From a checkpoint of a small self-supervised image encoder.
Model: 10.3M parameters, 32-pixel images, moe soft.
Training: adam_atan2 at rate 0.00081, 26400 steps, batches of 256.
Rows from expert 2 of block 5, named by matrix and row number. Rows with one number belong to one neuron. Each number is 128 + 32 x the weight over the matrix's rms, rounded and kept within 0 to 255. All counts start at 0. Numbers have three digits each.
# up: expert up (model.blocks.5.mlp.up, 8x256x256), inputs 0-127
# down: expert down (model.blocks.5.mlp.down, 8x256x256, transposed), outputs 0-127
up.86:103136160174114173155101102119182126137194111148157157137120156128142096051118151074172117079126162118072124172183118132065173104056091148162141163099113159200132109119108120094139139124111133112086103082134081107093130098104133118198127118165088140044178076151125159109109143122145124080137092173129104141122104128114115161128096151162130148097142135101130077121114120154174153125150
up.87:116113144125075098132141118165145112182152145141193135115130121121148144071141121097142107101150131140142140146098102105158154135151158133133138097126102068119202119143132121079117154132127106086101045141139121086097160118129115142161121129085085145116180165135110132131203145075132147113152146091112114108186162162118153119126088145159131114132127120138131082163083143103141110127186
up.88:050077142143125079150143137132137100107125049157149136144147125153114152090177067137171122144111151149136155109100169136085135093101147145119163038138130096149192130186156141100128108106123154148101081114109121073155107067059125171173113150133120098133150170148122139148137080103074150120132107114105126114161127172100143133143120120177134138113112152144125122194126139177129139124134
up.89:144047110129164097074169164131181130125172149150101066089154033129167182116116128123159133184098199094127108135153075136109059129160139153171179112136117176152109108107129170166062159105115112153097134112135106164112208089164138153079178132092127140138145149155112138086124128143175094195174101043185148126118171109151075105139097125162185159139107137150111169163130116103107141160133
up.90:152104102136182126096144154073090154041080053131084144142186080133096155174086103117090154186161124152088111133139146128090137080095080093150088110079138095161116141154104130159171133071111104128160209157108196146133122057136053136165096137185147128129123053097096084097134113107023065084092134090172043105097145121120093102099138061127177118113101122111067111079194079099142128030074
up.91:126145099132113148176151155117075139160116127070149176134172166116154101169084112126078151115119088143114129103193150100060126126104109015129117128114142095146073135123114085176136117172134107153189195169100177110163128138199100112113137137161116138120102123064123184162128144114108094107088146154099168141077155134124192060144173125088109127115210141102121086138154080114108160088128
up.92:144126095129144108097129135090058111040128045133134138162204093109101132146138053109109162194158132128111121105132160139072145082094070093152105124090141062137115107179150142154188133076107124126181232178121192097149136086104077116164080140163141110129118042119108095098124123099033076089117146080172048111118125094137071096076124077112175133093100157111096097044183089113133117061055
up.93:147132118138157077117150137148156163171100129159147140127133070133139109076124215186162122134142139180135143156100137127116146130195123149122180141151119126098137151090138155138145126089128111115112133102101102171083159140080137132076129134104123123141141165135073138085157114135175097150176124083152124145134117105119145141107116149149131094177151090127137121138123123086141136162157
up.94:150088141189150173131199113138187081122161123170127084059139119186155155105110141079189104103131156115116117149157124188151164109072153194205130088089126151130166138166175105131110165087109120129058093116143123143124130118189134153140153142130107137106197090143177120087125115165151087106150111118144141136113094118127055119121137126142177110125120102136102115137091139103132159164153
up.95:101103114119140120087185160136149124119118115110137140135102165148096152172132082149132084141160124161147119101131199123172118146112141147150182120183126135113155116117115191115139119137181143101138129182151153151091151137118134137180145137146082112145180121080116074070157141110111107088095155065065116109134190108104144125083131107114147128152051139173127139141150153087082151127095
up.96:151154118121190118114126147103085144180173161145189109127120115158163103175103102098114138110179153183078115221146132107138080158137095137105069144149086179141113137114096074205175147110209129133166127077089134118130082227099140078082117099115101137092096181129134091181136119111184152135129093121095191098122081111165156133117109143096163121131175078109154097104094130084101084129144
up.97:130185160131091127104134118143104164123146125124125104131125142141108098165096144131065065139142093125127102135159116088120136126128146109110129152148094133110129093124073130110105112186159086150159119147104136131103120118135133172148158177147112131148164153130134088130122113100088187141114124140091122112106140136170176173144126128144089112125141159149117104104160116118086093109123
up.98:132153096139096027065137160118088119092102100149116110131130080099072108116120113139074108169130142074148136138087093155069121101183139184173121109115159120133144173154141136103113143147077126109116124174184147110131135150184121166136155140081134142160102151144109134108116112127157132189164125085150135104187149140135131086124080185212140130188132139211069182163128120117136054095106
up.99:083117114166103150108197164169158123162104149136112110130156091174103200105127130141153082153141158151148152109084165088091143140160126171116168095126135145097109118138146153102138148062069159158107110111101124073114130128110148159169155157094149110153108109152098126120118062164134100099162127132138074132154123117126147087124082118117160161141116125163137193193101145092174149118114
up.100:109162142179136168150156149155083106125092129129119098141135110097084116105108121103156107123135113178144142133135163086111129124120154165123087068187149164164134143130123137118155148115135132131136099143175170138156165096152136158140128141136120143175068125145086114116144129088129068151153141133147134112167124125136099107090098111136138105164132145167089176165163155100117091155110
up.101:140162115122106111195204163151161157143147060121163145101135102145128177089115179146150117176107085086186158076115069182135091108209103085167209087150127108082135121111158104135129103152102123134165176181115135137113182159147128145081129107068130119150148157095074164115136125131127121186128128118130073162077168095126114114127124147117120147103119087161120180188133110135133146104098
up.102:160149113094136112090116127076086127119160153110108108116056098082149115155106057122100138130150129130116095152144076145177102190138127108141097162159130178157084127142125106163119199138206132125140089073134167105149161097156131099107105132118137124119110126142152093104063156150133089129131145073128136088156085114158096105135153105099152129120165123127136098080117092158159098139158
up.103:151045116074122038067071134151093033171146131129095164101172121069118124234152017117070120164175160150097083091171166137162173201111115049116051095079108122095139117116177143130121127093198069155175161155153184121156067091151065056115110094169145113125151121050156066088140118084077129076067162084156113110118087138154107088158126085086134095085133188103087107072196109116111140098108
up.104:064147137189128165196113099169189117136204123067166141145149148146139162089136083152138144150162122119163229162103127154105125116146117072100105082143111136091104120141140173134152127123163181113090058094121121074165156124057170126150155139088067128072193134108131181183138083138114154128070089208143131159121157118077174177118050103125124113096124090110213104162123112185137181142090
up.105:151111149123188143114131120126156127118169140126122117046109081096109107114118173158184075085091135147093105175114132124183133106142135195176117128128138182151106101143096116111132181111126129173121106104114149157107143128137141146138118135083154146136106134168098064092141141128123097126203137106116164090166099097164094144135163162118111117187123123149146167085079100100102094148171
up.106:167170127134124131135129150126163084150127136110121089106122113124104157148105061094119109127109114089125097127153133155138156166168088120164113101124112167141140113104141098118169143164132139181167114097167143147168131113149098156117115130192161144127116108149157086119139160130143110129092094147118130125084128144157089107161145118091119113097134156095127132124155078125143088127148
up.107:156178144187119166133145182096065128153142123103190165118137141142057103072104119076159118079151089194186121173152082119116158123156190205074071130140135192138161126117085077159142146145169130125066053109087180150093126184173179119186155140087143077069145207151052130116087138129157152103195093127063148103147108123087145113101068129138144144158122020096110152175056130167123096153156
up.108:115055101078106135097129155168114087120124056142185158138142124060151137162113128125096153105157151153127137046136197135115117073104111132160088074152136046111194123124155172113109149141105106127113124135098102118076070096161078075090137123163087112131122121088152142120143092100119124146127132087147174115123109142144192122115120156140155115122080173119077079170151147105108108092132
up.109:123166108125070099100126137094096143133152110066145142119143103109074129103166158084114108134129170143124116165121088178066128142127120094131126130088114138084109113105135090157154106123104154177126154122140141107099119131119135116154145148050143127113148126152069148112102113113168106121157104120137065118101099144109134156129128132139150095147128130090150117125126157134168118103148
up.110:124115145124152078094099103099037091084131039097101136122179094094102064166112059127096142171135147117123133096152159179067101147140130118163030119083112090137099060166125126115150093117151096156178147146187209116171086123175098148107104155135097107158117139096134122148147091124067126135116123126165131117122053136163121083127164116145124124116120144145051122079157124122188137045161
down.86:063131135122123101174147179150114127171103140079117168147089133166101149164106100179065123158098120132152117140180177065143076108143119110111113123169154131136095089126183129144145070179134151072121117124129164086169151148150139151093099178197150184204116148078101098135101125143097168122169183065121163156136157177167172141101144123114092110174135163103162094168106092140106125120156
down.87:112098137139166138119110093072156108105069104135151113107123112114153158089154131160143146112129179141137133101160133133123127151105177128109101155138141163090085101069152174125160111103123130145128159127164166121145136161165146133140125150188171168088115109143124087144130168157133135124074123117115160147151109126121139162134117136110104156133120131142156176093120137193107152138118
down.88:137147140129125149128088120108118110183109167156108134089097097096114127148107136137107134118087154115103113096138131095158151151130141105183088174132170148142090102080131140150107123177119125129128144124176161128155151108129118111123109165128172152139092127124119116118132162135150117127104134130108141146113137144156134116152150154126136120157131123134144135095150094097144146118182
down.89:137197099106067084100154101076108104044074120144144187118146140120175225128152148128076087118155146095149141087090143181131130113081086054147087148177135090185136108175169131100166117151113138113156120147130167098113137110184160138118114185148166129094197152085177162148137115095078127087125205162094119104096165187082157125088216148189169115090145123155171095198136078151115099124109
down.90:110096090106102088225092094157142176124178081058056195086126052116145171120099086159092127060063149102212069148108109080143174079168096165129165100122169113089116115179158122021072057182111148108132126151155105132093171104102181080192159123082156178219118141100075174165085169111116117144164166148096131062139144050173156115177106134094111158112151180111146173128165141138089194084095
down.91:127140175141124158146148121185108133117169102081109117135125129184056134146171100169182104154153123146124163194116123174145174136133154217131153139094116200061181176148106116095128136136099204109091151110115124139096113143107180108140085029055124145091137122143133111129115145138157112185185162113136056126116062140127118130111054077145149128093134086114079192129056190078186103140113
down.92:109076096171101168213103108139119173137218064078026146075128107133135173162089134124047096100061111114192049191112093073102155076126122183170131086127133148099162140115127099037060066163091115107136117145093101157055128068107130118163144125105115187209099126097060146144086220123090133156164195132098099097130101056172145114172122145087090130100173179120148175137155121131142198125114
down.93:166103126117165139116151115122141176082107144112133105106135160095185165129093114129102155133131096080158132079132147142148116108140126120103147113188150069178168102135142147120146117138113155118085133129179145172164117132163124143122154130150158138112149104127155191135131127118106099113108141194124208198108098182112094102101144128166092140080139178164131081165097123159128136138109
down.94:171155147118099086102131172131099149123066123062135187148095152088161138166163116170068164137139125089075146071113134102118127118110103077120121176182125126146136125142194152098117112149141163085137096144123157129145073119181086175078084083187151126111136098057119132152110160094104095106108156129116134124091137147129128142128180163134102116085122144141199095163161077193115115116139
down.95:105062105160139161115090081110162124116146151136112082139159142162141131076096133148143086142056118084117095072147127104133147120131128131144100146183172112084090088115136130078081159066138086143154118186151103131123080117137082220150129146125142125116072065166181104048118166099078102107095111120147180142124043121111118146226131145048118098098179153149149159083095126193138154172162
down.96:140110135138156163113165122140153190138131117113130083162145120131085129117117136148193164101149174105099153137185067153058137078190147140131203088104085118106158194136099091103079097135077154188141145119116119147117138140193128155128136034150141066089160087155194151124122028145120098135133069118120103115164095135128137116060123124110110165093102097136076107158118153074179129152182
down.97:096109155139187147128091093097140053149101152148119144089167095115105120096108094111153118177127164134156120131112142163127106153101081101154090088125146135169172169085119129173119128069135133099105106124153099150180121165115118103088153145130116082104107143102100130142117124147097153140162098145157151132133150105111164141158113119108112159112144113133143085137105093132134144167155
down.98:166154057104158133131115110069097126102089108160109166066136140100160149130099125101128132109139165161144093094099158155102148178070083008086093171169184124193092136144066104187184128086133151129146144123135161152174152081084115161150153130177146126164147129100109110139119151101148117087130103103143087234095140080109165121107151106099117139107157115119156115134180135135112132149108
down.99:145163152160126122111108169118113119105127133087139142062110155111166179153086150085102127100114105126098136117157157160185108137113159072208089127138125086129130089119120157114131076161166112088121147157142163150119158126172096173132149136143081106129130097086128138132140162098121149092082118137116165152072123126137128137135123151156115117136111123132168128149124115132103128087118
down.100:109139141105136127151099126105141084185146156130119148123124081087176119126118099127108142133124139114135090105127165150143129157097154115100067143132157123104147157106087150143138142111123124111094159096147121147130116123104097145162170118126155118147124135130159119137109127075148127108092122148136151106121090122149175121153123163114137137073177168088150093144155144119094132118119
down.101:079091136117129131139104058123117124050130112126101152139109217109196107097152124120155100111153152122107162164084117142182110135044140116146102107169142107136117079081125130109145138083160156097087132122132129128108135115133131124158102112135102130077180091113099151135146139143148103084131166141110157211135082167066098155111092118134114123088117164125167122097089127124150110144103
down.102:155081104163109163160136115144145099110195056116125150156193119129111179095115182111129158134128105143125191187111060152071166078170048171143094106129093122097129136152096105105105078140047130186196116128076133169082123125165124125188158076131074090115124089092102142125165092131113113176100145127110120106156148097093177118123175115160152125093106081093070172136141128081138118096107
down.103:145078151131079145156146121153109119159166078144132115079163091156078167180077161114136070139074102124162120128129139150124188122255140175182171099124112186081113091138104091039112114179109132173221155150169103092097088152163134133169161062065170152205065147147115090137132162147104127198127196152127066063157104090172134150182115167174135096145116204161112193094120143139164154078174
down.104:097172148235130181165173157133097149143137194137122144057059215166163150103162137092153079141112127149090152105174114164160106186126144060133133179116123112147107138076168098103070087128090171105110136079107138130126142202212086121094136197224099154114132165118113076118158118151169157116117070129124153179131115139089065121083134133141103205172122105126151175184094136050170136126181
down.105:131108131121131122158095164149151115107129125123109159167122147111174137098127113154092194138156145141181153095154115130096075099153095087111138109155148095122149136109136122118085127141112140140119122137143121141125079102198104184153137110078114101108150115082158146167144096112153108122072121155161184120113123160150134127134131123143146135091140094093168093172210121130143145140133
down.106:121105144143119138118151114149114117121167096091132192129140138108115111117127164158127128098145121144184119115123139156116122097172122167139105113138146157084150139152100150114081140134151090123140149133128158097093097122175115133119125081107107052151105177089129121099136104090116151131142126149096151109140119141102164123114122141145117079086110136105089088146101110134119099146135
down.107:160121142119148132120104092119158111199118192123126076126122080097154139128173117171140199144118219149064104153181161083128086180173143168094092111135117128158160138106087116144088164083085164140169206096195103140212101169138144149151117089130185076182098090171210117154175113107137091083074110145176143067130106112185106092141106185107102140093188111091189089136175120082152199107176
down.108:135142114082161082148126112103155114211112125129113079075153137128106129133081127093141122155114164147162086138130100114133169213137144112094144120131196228152120151119122120147155110145107094152141166119158130155160127106106121115116120134141198112133161144167100110157132168114147092139113162123133074179150113094156072173149141123102153189124114158129150133077103118144203194168170
down.109:150120147166136124145140111137128156079141122201138150069101139145154168100121108126134089109110155111122156138159153147133112145106099113147155093107114089147121121111110139092126104127172166079134094112097108114125128115119139100132119118133074145157136090146112139129153121176131142128117133107130144148124145146125092069144123122155082154126108146130131093104119130083111147084133
down.110:153101125143157113160100121156108142154145074109103157077126042151091166140105081122076103115086118146176109151105124146131176134147095122151183116104158146079152158091144120078031099175116117145138111071130089134091106108130084064149141052034143134179078139154074173108133148136131125186148135105126095091105127065118155127198106114119117134110159144101089179103190089101128157092129