python train.py --train_examples=45211 --crop_scale_min=0.2 --horizontal_flip=true --norm="rmsnorm" --moe="soft" --drop_path=0.1 --patch_size=[4, 4] --conv_stem=false --layers=8 --projector_hidden=512 --optimizer="adam_atan2" --steps=26400 --epochs=149.5
Rows from expert 7 of block 5, named by matrix and row number. Rows with one number belong to one neuron. Each number is 50 + 12 x the weight over the matrix's rms, rounded and kept within 0 to 99. All counts start at 0.
# up: expert up (model.blocks.5.mlp.up, 8x256x256), inputs 0-127
# down: expert down (model.blocks.5.mlp.down, 8x256x256, transposed), outputs 0-127
up.139:31 71 46 66 48 38 57 54 38 59 60 48 42 71 35 06 73 62 44 79 29 53 54 56 33 69 53 45 64 33 61 68 77 44 58 39 57 31 59 69 42 43 56 50 47 82 41 42 67 51 53 38 60 59 45 63 56 49 80 36 58 59 49 34 46 69 46 40 63 54 30 42 46 47 56 69 62 47 44 42 34 18 47 48 36 73 37 56 52 31 60 62 46 31 46 35 72 64 64 67 64 40 53 28 59 43 67 51 54 59 21 49 36 33 32 64 52 54 56 40 49 25 39 60 44 60 45 65
down.139:49 20 55 20 55 54 52 47 64 54 54 34 61 28 48 61 48 40 70 25 59 37 70 60 61 77 59 44 40 63 89 47 48 70 16 60 61 84 47 32 53 36 54 58 76 41 41 55 47 69 31 46 26 40 33 41 49 41 64 51 66 53 48 63 64 50 68 39 69 44 69 29 49 64 48 44 65 41 67 56 59 70 37 51 46 28 67 63 41 47 54 35 65 71 53 53 42 65 41 65 33 61 68 31 64 69 44 33 60 54 29 54 59 71 58 51 65 62 43 49 40 85 77 33 40 46 83 79
up.140:59 57 42 40 58 39 18 53 52 49 64 30 59 58 60 48 16 24 57 74 45 62 61 64 42 43 41 55 37 54 22 62 56 53 48 47 54 28 50 43 52 52 47 67 33 83 65 50 31 44 42 50 37 64 62 57 53 59 35 42 58 17 35 60 34 42 53 56 80 55 61 55 55 68 45 38 64 53 55 43 40 54 51 63 44 44 65 53 61 33 33 64 58 45 35 30 59 74 43 62 54 47 51 48 67 37 40 52 62 45 60 62 45 56 69 53 68 42 45 76 45 28 62 42 54 55 51 59
down.140:66 70 38 42 47 63 65 54 69 46 71 51 35 53 53 53 63 64 40 49 50 51 68 55 37 69 40 60 36 41 59 50 25 37 75 53 42 40 26 54 60 56 74 53 63 38 54 50 48 55 49 64 46 37 38 72 42 48 71 64 42 61 78 74 53 54 25 58 48 53 31 57 62 16 51 45 55 64 41 68 54 44 51 68 40 39 31 55 38 56 51 71 38 40 49 45 48 61 61 40 49 86 63 59 48 74 62 48 47 59 30 33 41 43 46 48 53 74 77 57 47 58 54 76 53 46 50 46
up.141:29 55 40 69 49 43 50 54 53 54 36 23 22 61 70 65 51 57 52 28 73 43 55 53 51 22 66 21 43 53 40 31 42 69 44 62 57 42 52 26 55 44 54 44 55 72 72 28 47 47 51 38 55 28 59 37 45 31 71 59 52 60 52 66 49 29 47 59 66 69 69 57 55 68 46 54 50 64 53 67 48 49 46 46 44 30 51 54 44 30 69 82 52 57 71 33 55 22 43 33 72 56 31 57 72 30 45 48 54 60 43 60 66 64 71 58 54 57 36 30 54 52 56 28 56 36 50 52
down.141:29 50 55 62 59 65 76 55 51 54 46 61 69 26 29 55 45 46 39 58 45 53 43 57 43 56 51 60 47 55 51 44 38 40 52 45 58 50 50 43 30 68 49 46 33 42 32 44 67 48 60 60 34 54 58 61 51 56 31 42 41 39 42 47 19 56 57 50 52 69 68 46 41 68 58 23 49 64 39 54 53 59 76 62 45 14 41 65 32 65 54 43 66 44 37 49 37 47 27 66 40 24 70 52 47 52 60 58 64 51 51 41 42 54 30 41 54 53 67 44 72 70 82 27 72 47 55 83
up.142:32 70 53 54 51 47 66 52 38 49 65 57 54 55 48 26 58 69 51 64 50 42 53 53 37 46 61 35 51 55 46 39 43 46 48 53 50 49 42 48 27 44 42 54 67 59 61 60 61 68 69 43 58 28 62 61 51 46 71 57 67 54 69 47 51 51 58 45 41 51 41 45 43 37 40 45 56 55 65 46 56 83 51 45 49 50 41 57 44 46 54 51 63 54 43 47 63 54 49 52 38 49 47 70 38 60 61 37 42 60 35 54 63 40 49 62 53 38 54 26 52 65 27 64 39 41 43 36
down.142:59 44 47 63 59 68 45 50 56 39 32 40 58 26 47 58 51 40 54 38 51 48 53 51 64 46 56 40 50 58 53 55 57 57 53 61 58 65 64 54 39 54 39 57 39 61 32 37 46 45 44 54 41 54 44 30 33 41 43 21 58 43 40 39 48 66 56 47 61 50 59 44 48 60 34 28 48 30 58 29 57 34 47 40 64 45 70 40 33 51 47 47 57 56 41 55 28 29 41 61 43 34 34 41 46 33 47 53 39 52 45 57 48 40 47 61 51 36 57 51 43 48 46 32 56 39 61 50
up.143:56 79 52 51 50 46 53 36 51 56 73 53 37 49 47 47 22 23 51 67 51 60 72 52 44 52 31 50 42 58 32 67 60 54 30 47 42 23 57 43 54 53 50 37 37 71 73 65 45 48 59 39 68 56 55 75 56 61 53 49 65 30 46 71 36 49 56 68 75 57 46 75 71 58 46 68 68 63 61 44 58 35 67 55 36 40 59 58 51 47 48 60 51 43 44 39 58 53 48 53 40 52 60 61 61 49 45 55 62 52 49 58 46 73 52 48 55 57 29 61 51 28 79 58 60 44 69 51
down.143:59 58 51 38 36 40 69 64 56 60 52 37 50 53 41 66 75 68 44 42 56 64 74 57 46 66 44 73 44 39 60 53 39 49 64 42 37 43 34 36 42 70 72 45 79 38 58 39 45 62 51 58 42 38 47 66 62 51 56 58 48 47 58 63 53 55 34 68 39 55 39 38 55 28 36 48 53 34 35 39 43 54 55 77 57 36 37 56 28 33 38 63 51 47 47 47 39 75 55 50 45 68 68 60 61 48 51 41 38 37 46 37 37 42 48 56 57 53 79 70 60 58 52 61 35 52 54 42
up.144:40 54 44 48 45 61 47 40 52 50 57 21 54 68 59 53 41 44 33 64 57 34 56 75 37 33 51 47 30 51 34 43 46 67 43 58 43 54 51 25 54 53 65 51 41 58 60 35 14 49 51 64 46 53 59 48 69 45 63 54 49 39 40 80 36 46 50 53 51 67 66 35 62 78 49 50 61 56 52 53 42 71 44 49 54 23 53 46 60 39 63 60 60 46 39 32 46 59 45 47 47 54 36 67 67 48 45 55 46 59 49 53 72 56 73 39 46 57 35 63 67 57 78 29 70 53 59 44
down.144:54 63 34 67 56 55 75 50 54 57 51 80 41 37 45 46 52 49 55 41 39 60 40 44 35 59 46 52 44 51 43 53 36 48 62 47 47 58 56 33 29 64 37 58 56 53 38 49 72 58 51 45 40 42 56 57 41 42 40 41 54 48 67 48 44 47 39 65 67 69 37 71 51 31 58 45 57 68 60 58 48 56 66 82 48 30 46 64 40 52 38 65 63 36 34 50 42 53 39 37 51 39 57 52 41 49 59 54 74 58 49 60 48 66 39 36 74 56 58 32 31 64 48 70 45 56 37 54
up.145:28 43 50 49 46 40 44 46 52 55 33 19 45 68 57 32 59 45 55 41 51 40 09 25 57 50 66 38 49 65 62 65 61 65 37 42 49 66 62 31 55 34 68 36 38 66 58 15 41 51 40 50 42 63 39 41 51 30 61 50 61 45 58 59 19 11 56 60 48 46 58 59 46 69 47 53 39 74 60 55 40 36 33 59 68 49 65 49 49 39 69 60 56 38 69 29 56 48 60 39 60 48 30 44 67 60 70 48 57 56 53 47 55 65 59 51 76 36 58 15 42 63 74 64 71 57 41 76
down.145:52 41 55 45 42 52 45 49 32 39 58 67 56 28 59 68 56 46 45 41 31 29 57 73 74 31 18 58 35 54 38 45 39 50 50 52 50 38 55 50 59 68 43 55 59 31 38 80 44 68 35 30 52 47 61 58 56 58 34 49 61 46 62 40 26 46 39 33 67 61 51 55 52 72 30 40 31 46 39 41 53 56 63 36 43 40 65 60 40 58 60 49 51 52 47 60 50 76 46 58 55 28 69 29 40 39 55 81 30 72 53 56 79 53 55 49 47 60 37 52 63 38 55 58 37 43 52 58
up.146:63 58 61 55 36 70 60 66 63 56 53 37 68 64 36 55 39 55 22 58 40 50 54 43 74 43 50 35 43 47 67 51 45 37 41 37 46 54 67 58 45 42 78 61 37 43 69 39 39 73 59 47 41 60 24 47 46 56 64 64 45 61 51 54 51 62 54 45 54 61 29 36 33 57 53 49 53 51 49 52 55 42 69 46 65 62 41 30 53 41 53 68 39 42 46 45 61 57 53 54 46 49 41 42 67 49 70 30 59 62 49 43 43 39 60 59 60 63 55 53 69 62 42 52 45 47 29 49
down.146:52 40 37 27 54 37 49 51 60 45 47 51 43 40 24 51 60 57 63 51 53 71 67 51 42 60 64 37 43 78 43 61 44 63 38 49 76 48 49 58 46 43 43 50 68 67 67 52 39 45 41 52 55 62 61 55 45 57 76 56 64 53 51 39 76 66 64 45 56 36 47 52 37 46 37 46 47 51 56 44 46 45 38 16 45 60 53 45 68 40 54 36 61 69 52 49 51 58 45 57 52 60 43 45 45 38 48 49 32 57 25 53 53 47 50 56 52 60 31 84 38 37 46 48 42 52 78 27
up.147:57 77 51 50 48 44 46 57 36 54 33 42 51 50 64 42 55 39 61 48 42 61 60 08 40 55 66 55 49 51 41 67 52 67 48 39 62 44 53 26 56 28 55 53 53 61 28 44 54 54 48 37 68 45 40 65 48 66 59 43 55 46 72 66 42 42 51 65 58 39 53 73 56 62 38 58 54 64 67 54 68 49 49 45 31 61 59 69 62 47 57 53 55 48 46 34 69 43 54 49 69 50 64 48 56 65 61 60 52 50 46 62 31 61 69 63 71 46 82 47 54 61 52 39 43 53 66 64
down.147:48 43 61 30 51 55 38 51 55 29 63 58 59 35 66 64 53 64 54 40 50 36 53 61 83 47 54 30 56 50 62 47 21 26 36 57 45 49 37 69 61 52 57 68 55 47 42 60 61 42 73 62 66 49 52 69 52 50 59 36 62 70 38 52 34 28 39 43 57 54 32 28 48 47 53 42 26 34 31 44 35 48 55 45 33 29 41 50 51 48 57 51 39 48 45 72 36 67 52 45 47 28 54 42 51 52 33 52 29 62 44 39 57 44 45 58 47 68 61 60 33 48 62 34 66 41 55 48
up.148:36 39 44 64 75 58 81 51 61 49 63 56 40 59 55 55 50 63 58 40 55 57 56 54 39 46 68 55 72 51 43 56 45 43 62 53 68 60 47 51 61 38 55 68 52 38 52 66 47 59 60 52 63 30 53 49 46 65 41 54 55 62 57 49 33 35 51 50 40 32 63 40 51 46 62 45 60 64 39 60 61 48 41 71 54 50 34 46 59 55 56 75 54 37 39 48 64 49 45 37 57 51 63 68 64 53 63 54 46 63 35 55 45 57 44 48 60 63 43 45 55 45 38 48 61 46 50 44
down.148:40 36 67 44 33 48 52 52 35 43 44 45 57 39 37 45 48 32 58 59 49 45 39 47 65 61 37 42 53 48 43 30 52 55 35 56 46 64 67 55 60 57 35 48 53 63 57 35 50 46 39 26 52 49 31 48 59 57 55 54 56 47 42 47 39 52 57 58 70 46 46 50 28 56 52 57 45 42 46 38 61 54 62 48 54 59 51 54 32 49 62 37 38 44 39 41 34 64 56 46 62 44 46 44 43 48 44 64 56 61 34 53 52 46 41 46 58 59 49 59 48 58 47 34 39 47 47 71
up.149:41 61 55 54 54 47 46 54 45 56 48 33 53 39 50 38 51 61 62 39 43 69 60 37 46 52 49 66 41 42 51 67 59 39 62 35 47 47 46 48 54 32 37 47 69 81 72 49 54 69 46 45 45 47 33 74 44 45 60 17 64 56 52 37 42 44 53 67 73 52 57 55 49 53 52 30 57 58 74 44 60 54 42 53 31 53 48 46 45 32 51 50 56 68 41 30 44 37 51 63 53 50 44 56 44 49 54 58 43 31 44 54 64 45 62 59 55 59 48 44 42 62 43 59 26 23 46 38
down.149:50 59 67 32 43 60 52 43 63 46 49 53 60 40 37 43 44 48 45 43 41 30 53 61 47 54 55 46 51 53 45 56 47 55 34 62 37 43 48 60 49 44 65 49 50 42 37 48 61 36 55 71 30 41 54 62 50 59 48 53 40 54 57 62 34 54 46 41 56 50 52 39 68 60 45 46 43 41 39 57 39 42 56 63 50 51 51 50 43 61 62 39 51 65 51 36 50 72 65 62 39 45 36 62 52 56 34 56 49 42 55 55 36 33 49 53 48 25 52 67 47 57 52 25 52 45 69 80
up.150:45 53 49 44 53 56 33 46 51 57 33 52 72 63 45 75 49 23 48 46 57 55 68 50 47 50 55 67 48 50 25 50 41 40 43 29 34 44 53 49 58 33 39 47 38 53 41 66 64 49 56 58 25 60 44 56 67 58 54 63 52 36 55 69 58 46 45 50 60 47 33 55 40 52 40 43 53 56 60 31 59 52 62 47 47 65 57 58 51 39 52 48 48 67 41 62 55 58 44 56 37 42 37 55 48 69 67 69 53 29 64 49 48 44 63 54 53 52 55 48 47 54 61 37 48 37 34 59
down.150:49 37 38 40 54 51 62 55 54 27 52 57 67 35 66 60 39 51 54 41 37 40 67 69 61 31 59 53 54 52 50 47 62 45 58 82 62 64 39 52 40 18 46 63 66 44 48 36 39 65 66 46 70 14 52 50 51 56 57 46 45 56 50 53 73 66 44 52 31 35 62 57 71 34 57 44 26 39 56 73 41 44 42 39 44 49 62 52 62 77 47 48 52 30 50 42 35 54 59 44 71 73 60 67 40 49 60 30 46 62 42 40 47 58 35 46 62 53 51 55 44 54 45 52 59 57 33 57
up.151:60 62 48 56 64 53 39 56 44 59 44 51 60 60 52 71 42 49 48 52 42 55 60 44 46 56 36 66 68 50 54 51 53 39 45 41 52 31 63 53 70 41 64 66 39 41 28 78 53 49 57 45 66 51 67 63 51 80 37 50 50 54 58 57 25 33 53 56 59 49 57 72 42 41 43 43 68 52 52 48 86 55 52 61 33 54 39 63 52 43 45 62 43 44 39 48 57 41 48 58 50 50 68 65 52 56 40 59 51 54 56 36 27 57 58 44 61 56 39 71 48 49 49 36 52 59 58 73
down.151:47 47 62 52 42 39 42 70 61 49 56 40 57 31 32 49 47 62 60 47 44 57 61 53 54 57 56 47 33 50 63 43 59 51 40 61 58 43 36 52 45 46 41 60 49 64 57 42 53 56 73 51 54 38 32 63 59 54 82 54 44 58 44 52 68 48 49 47 50 50 35 39 45 44 69 67 54 44 52 54 54 49 62 32 30 62 32 51 47 52 41 18 41 39 41 44 44 77 47 40 58 46 73 34 52 48 54 34 44 64 36 42 46 59 37 51 56 71 56 57 41 44 50 42 55 56 31 43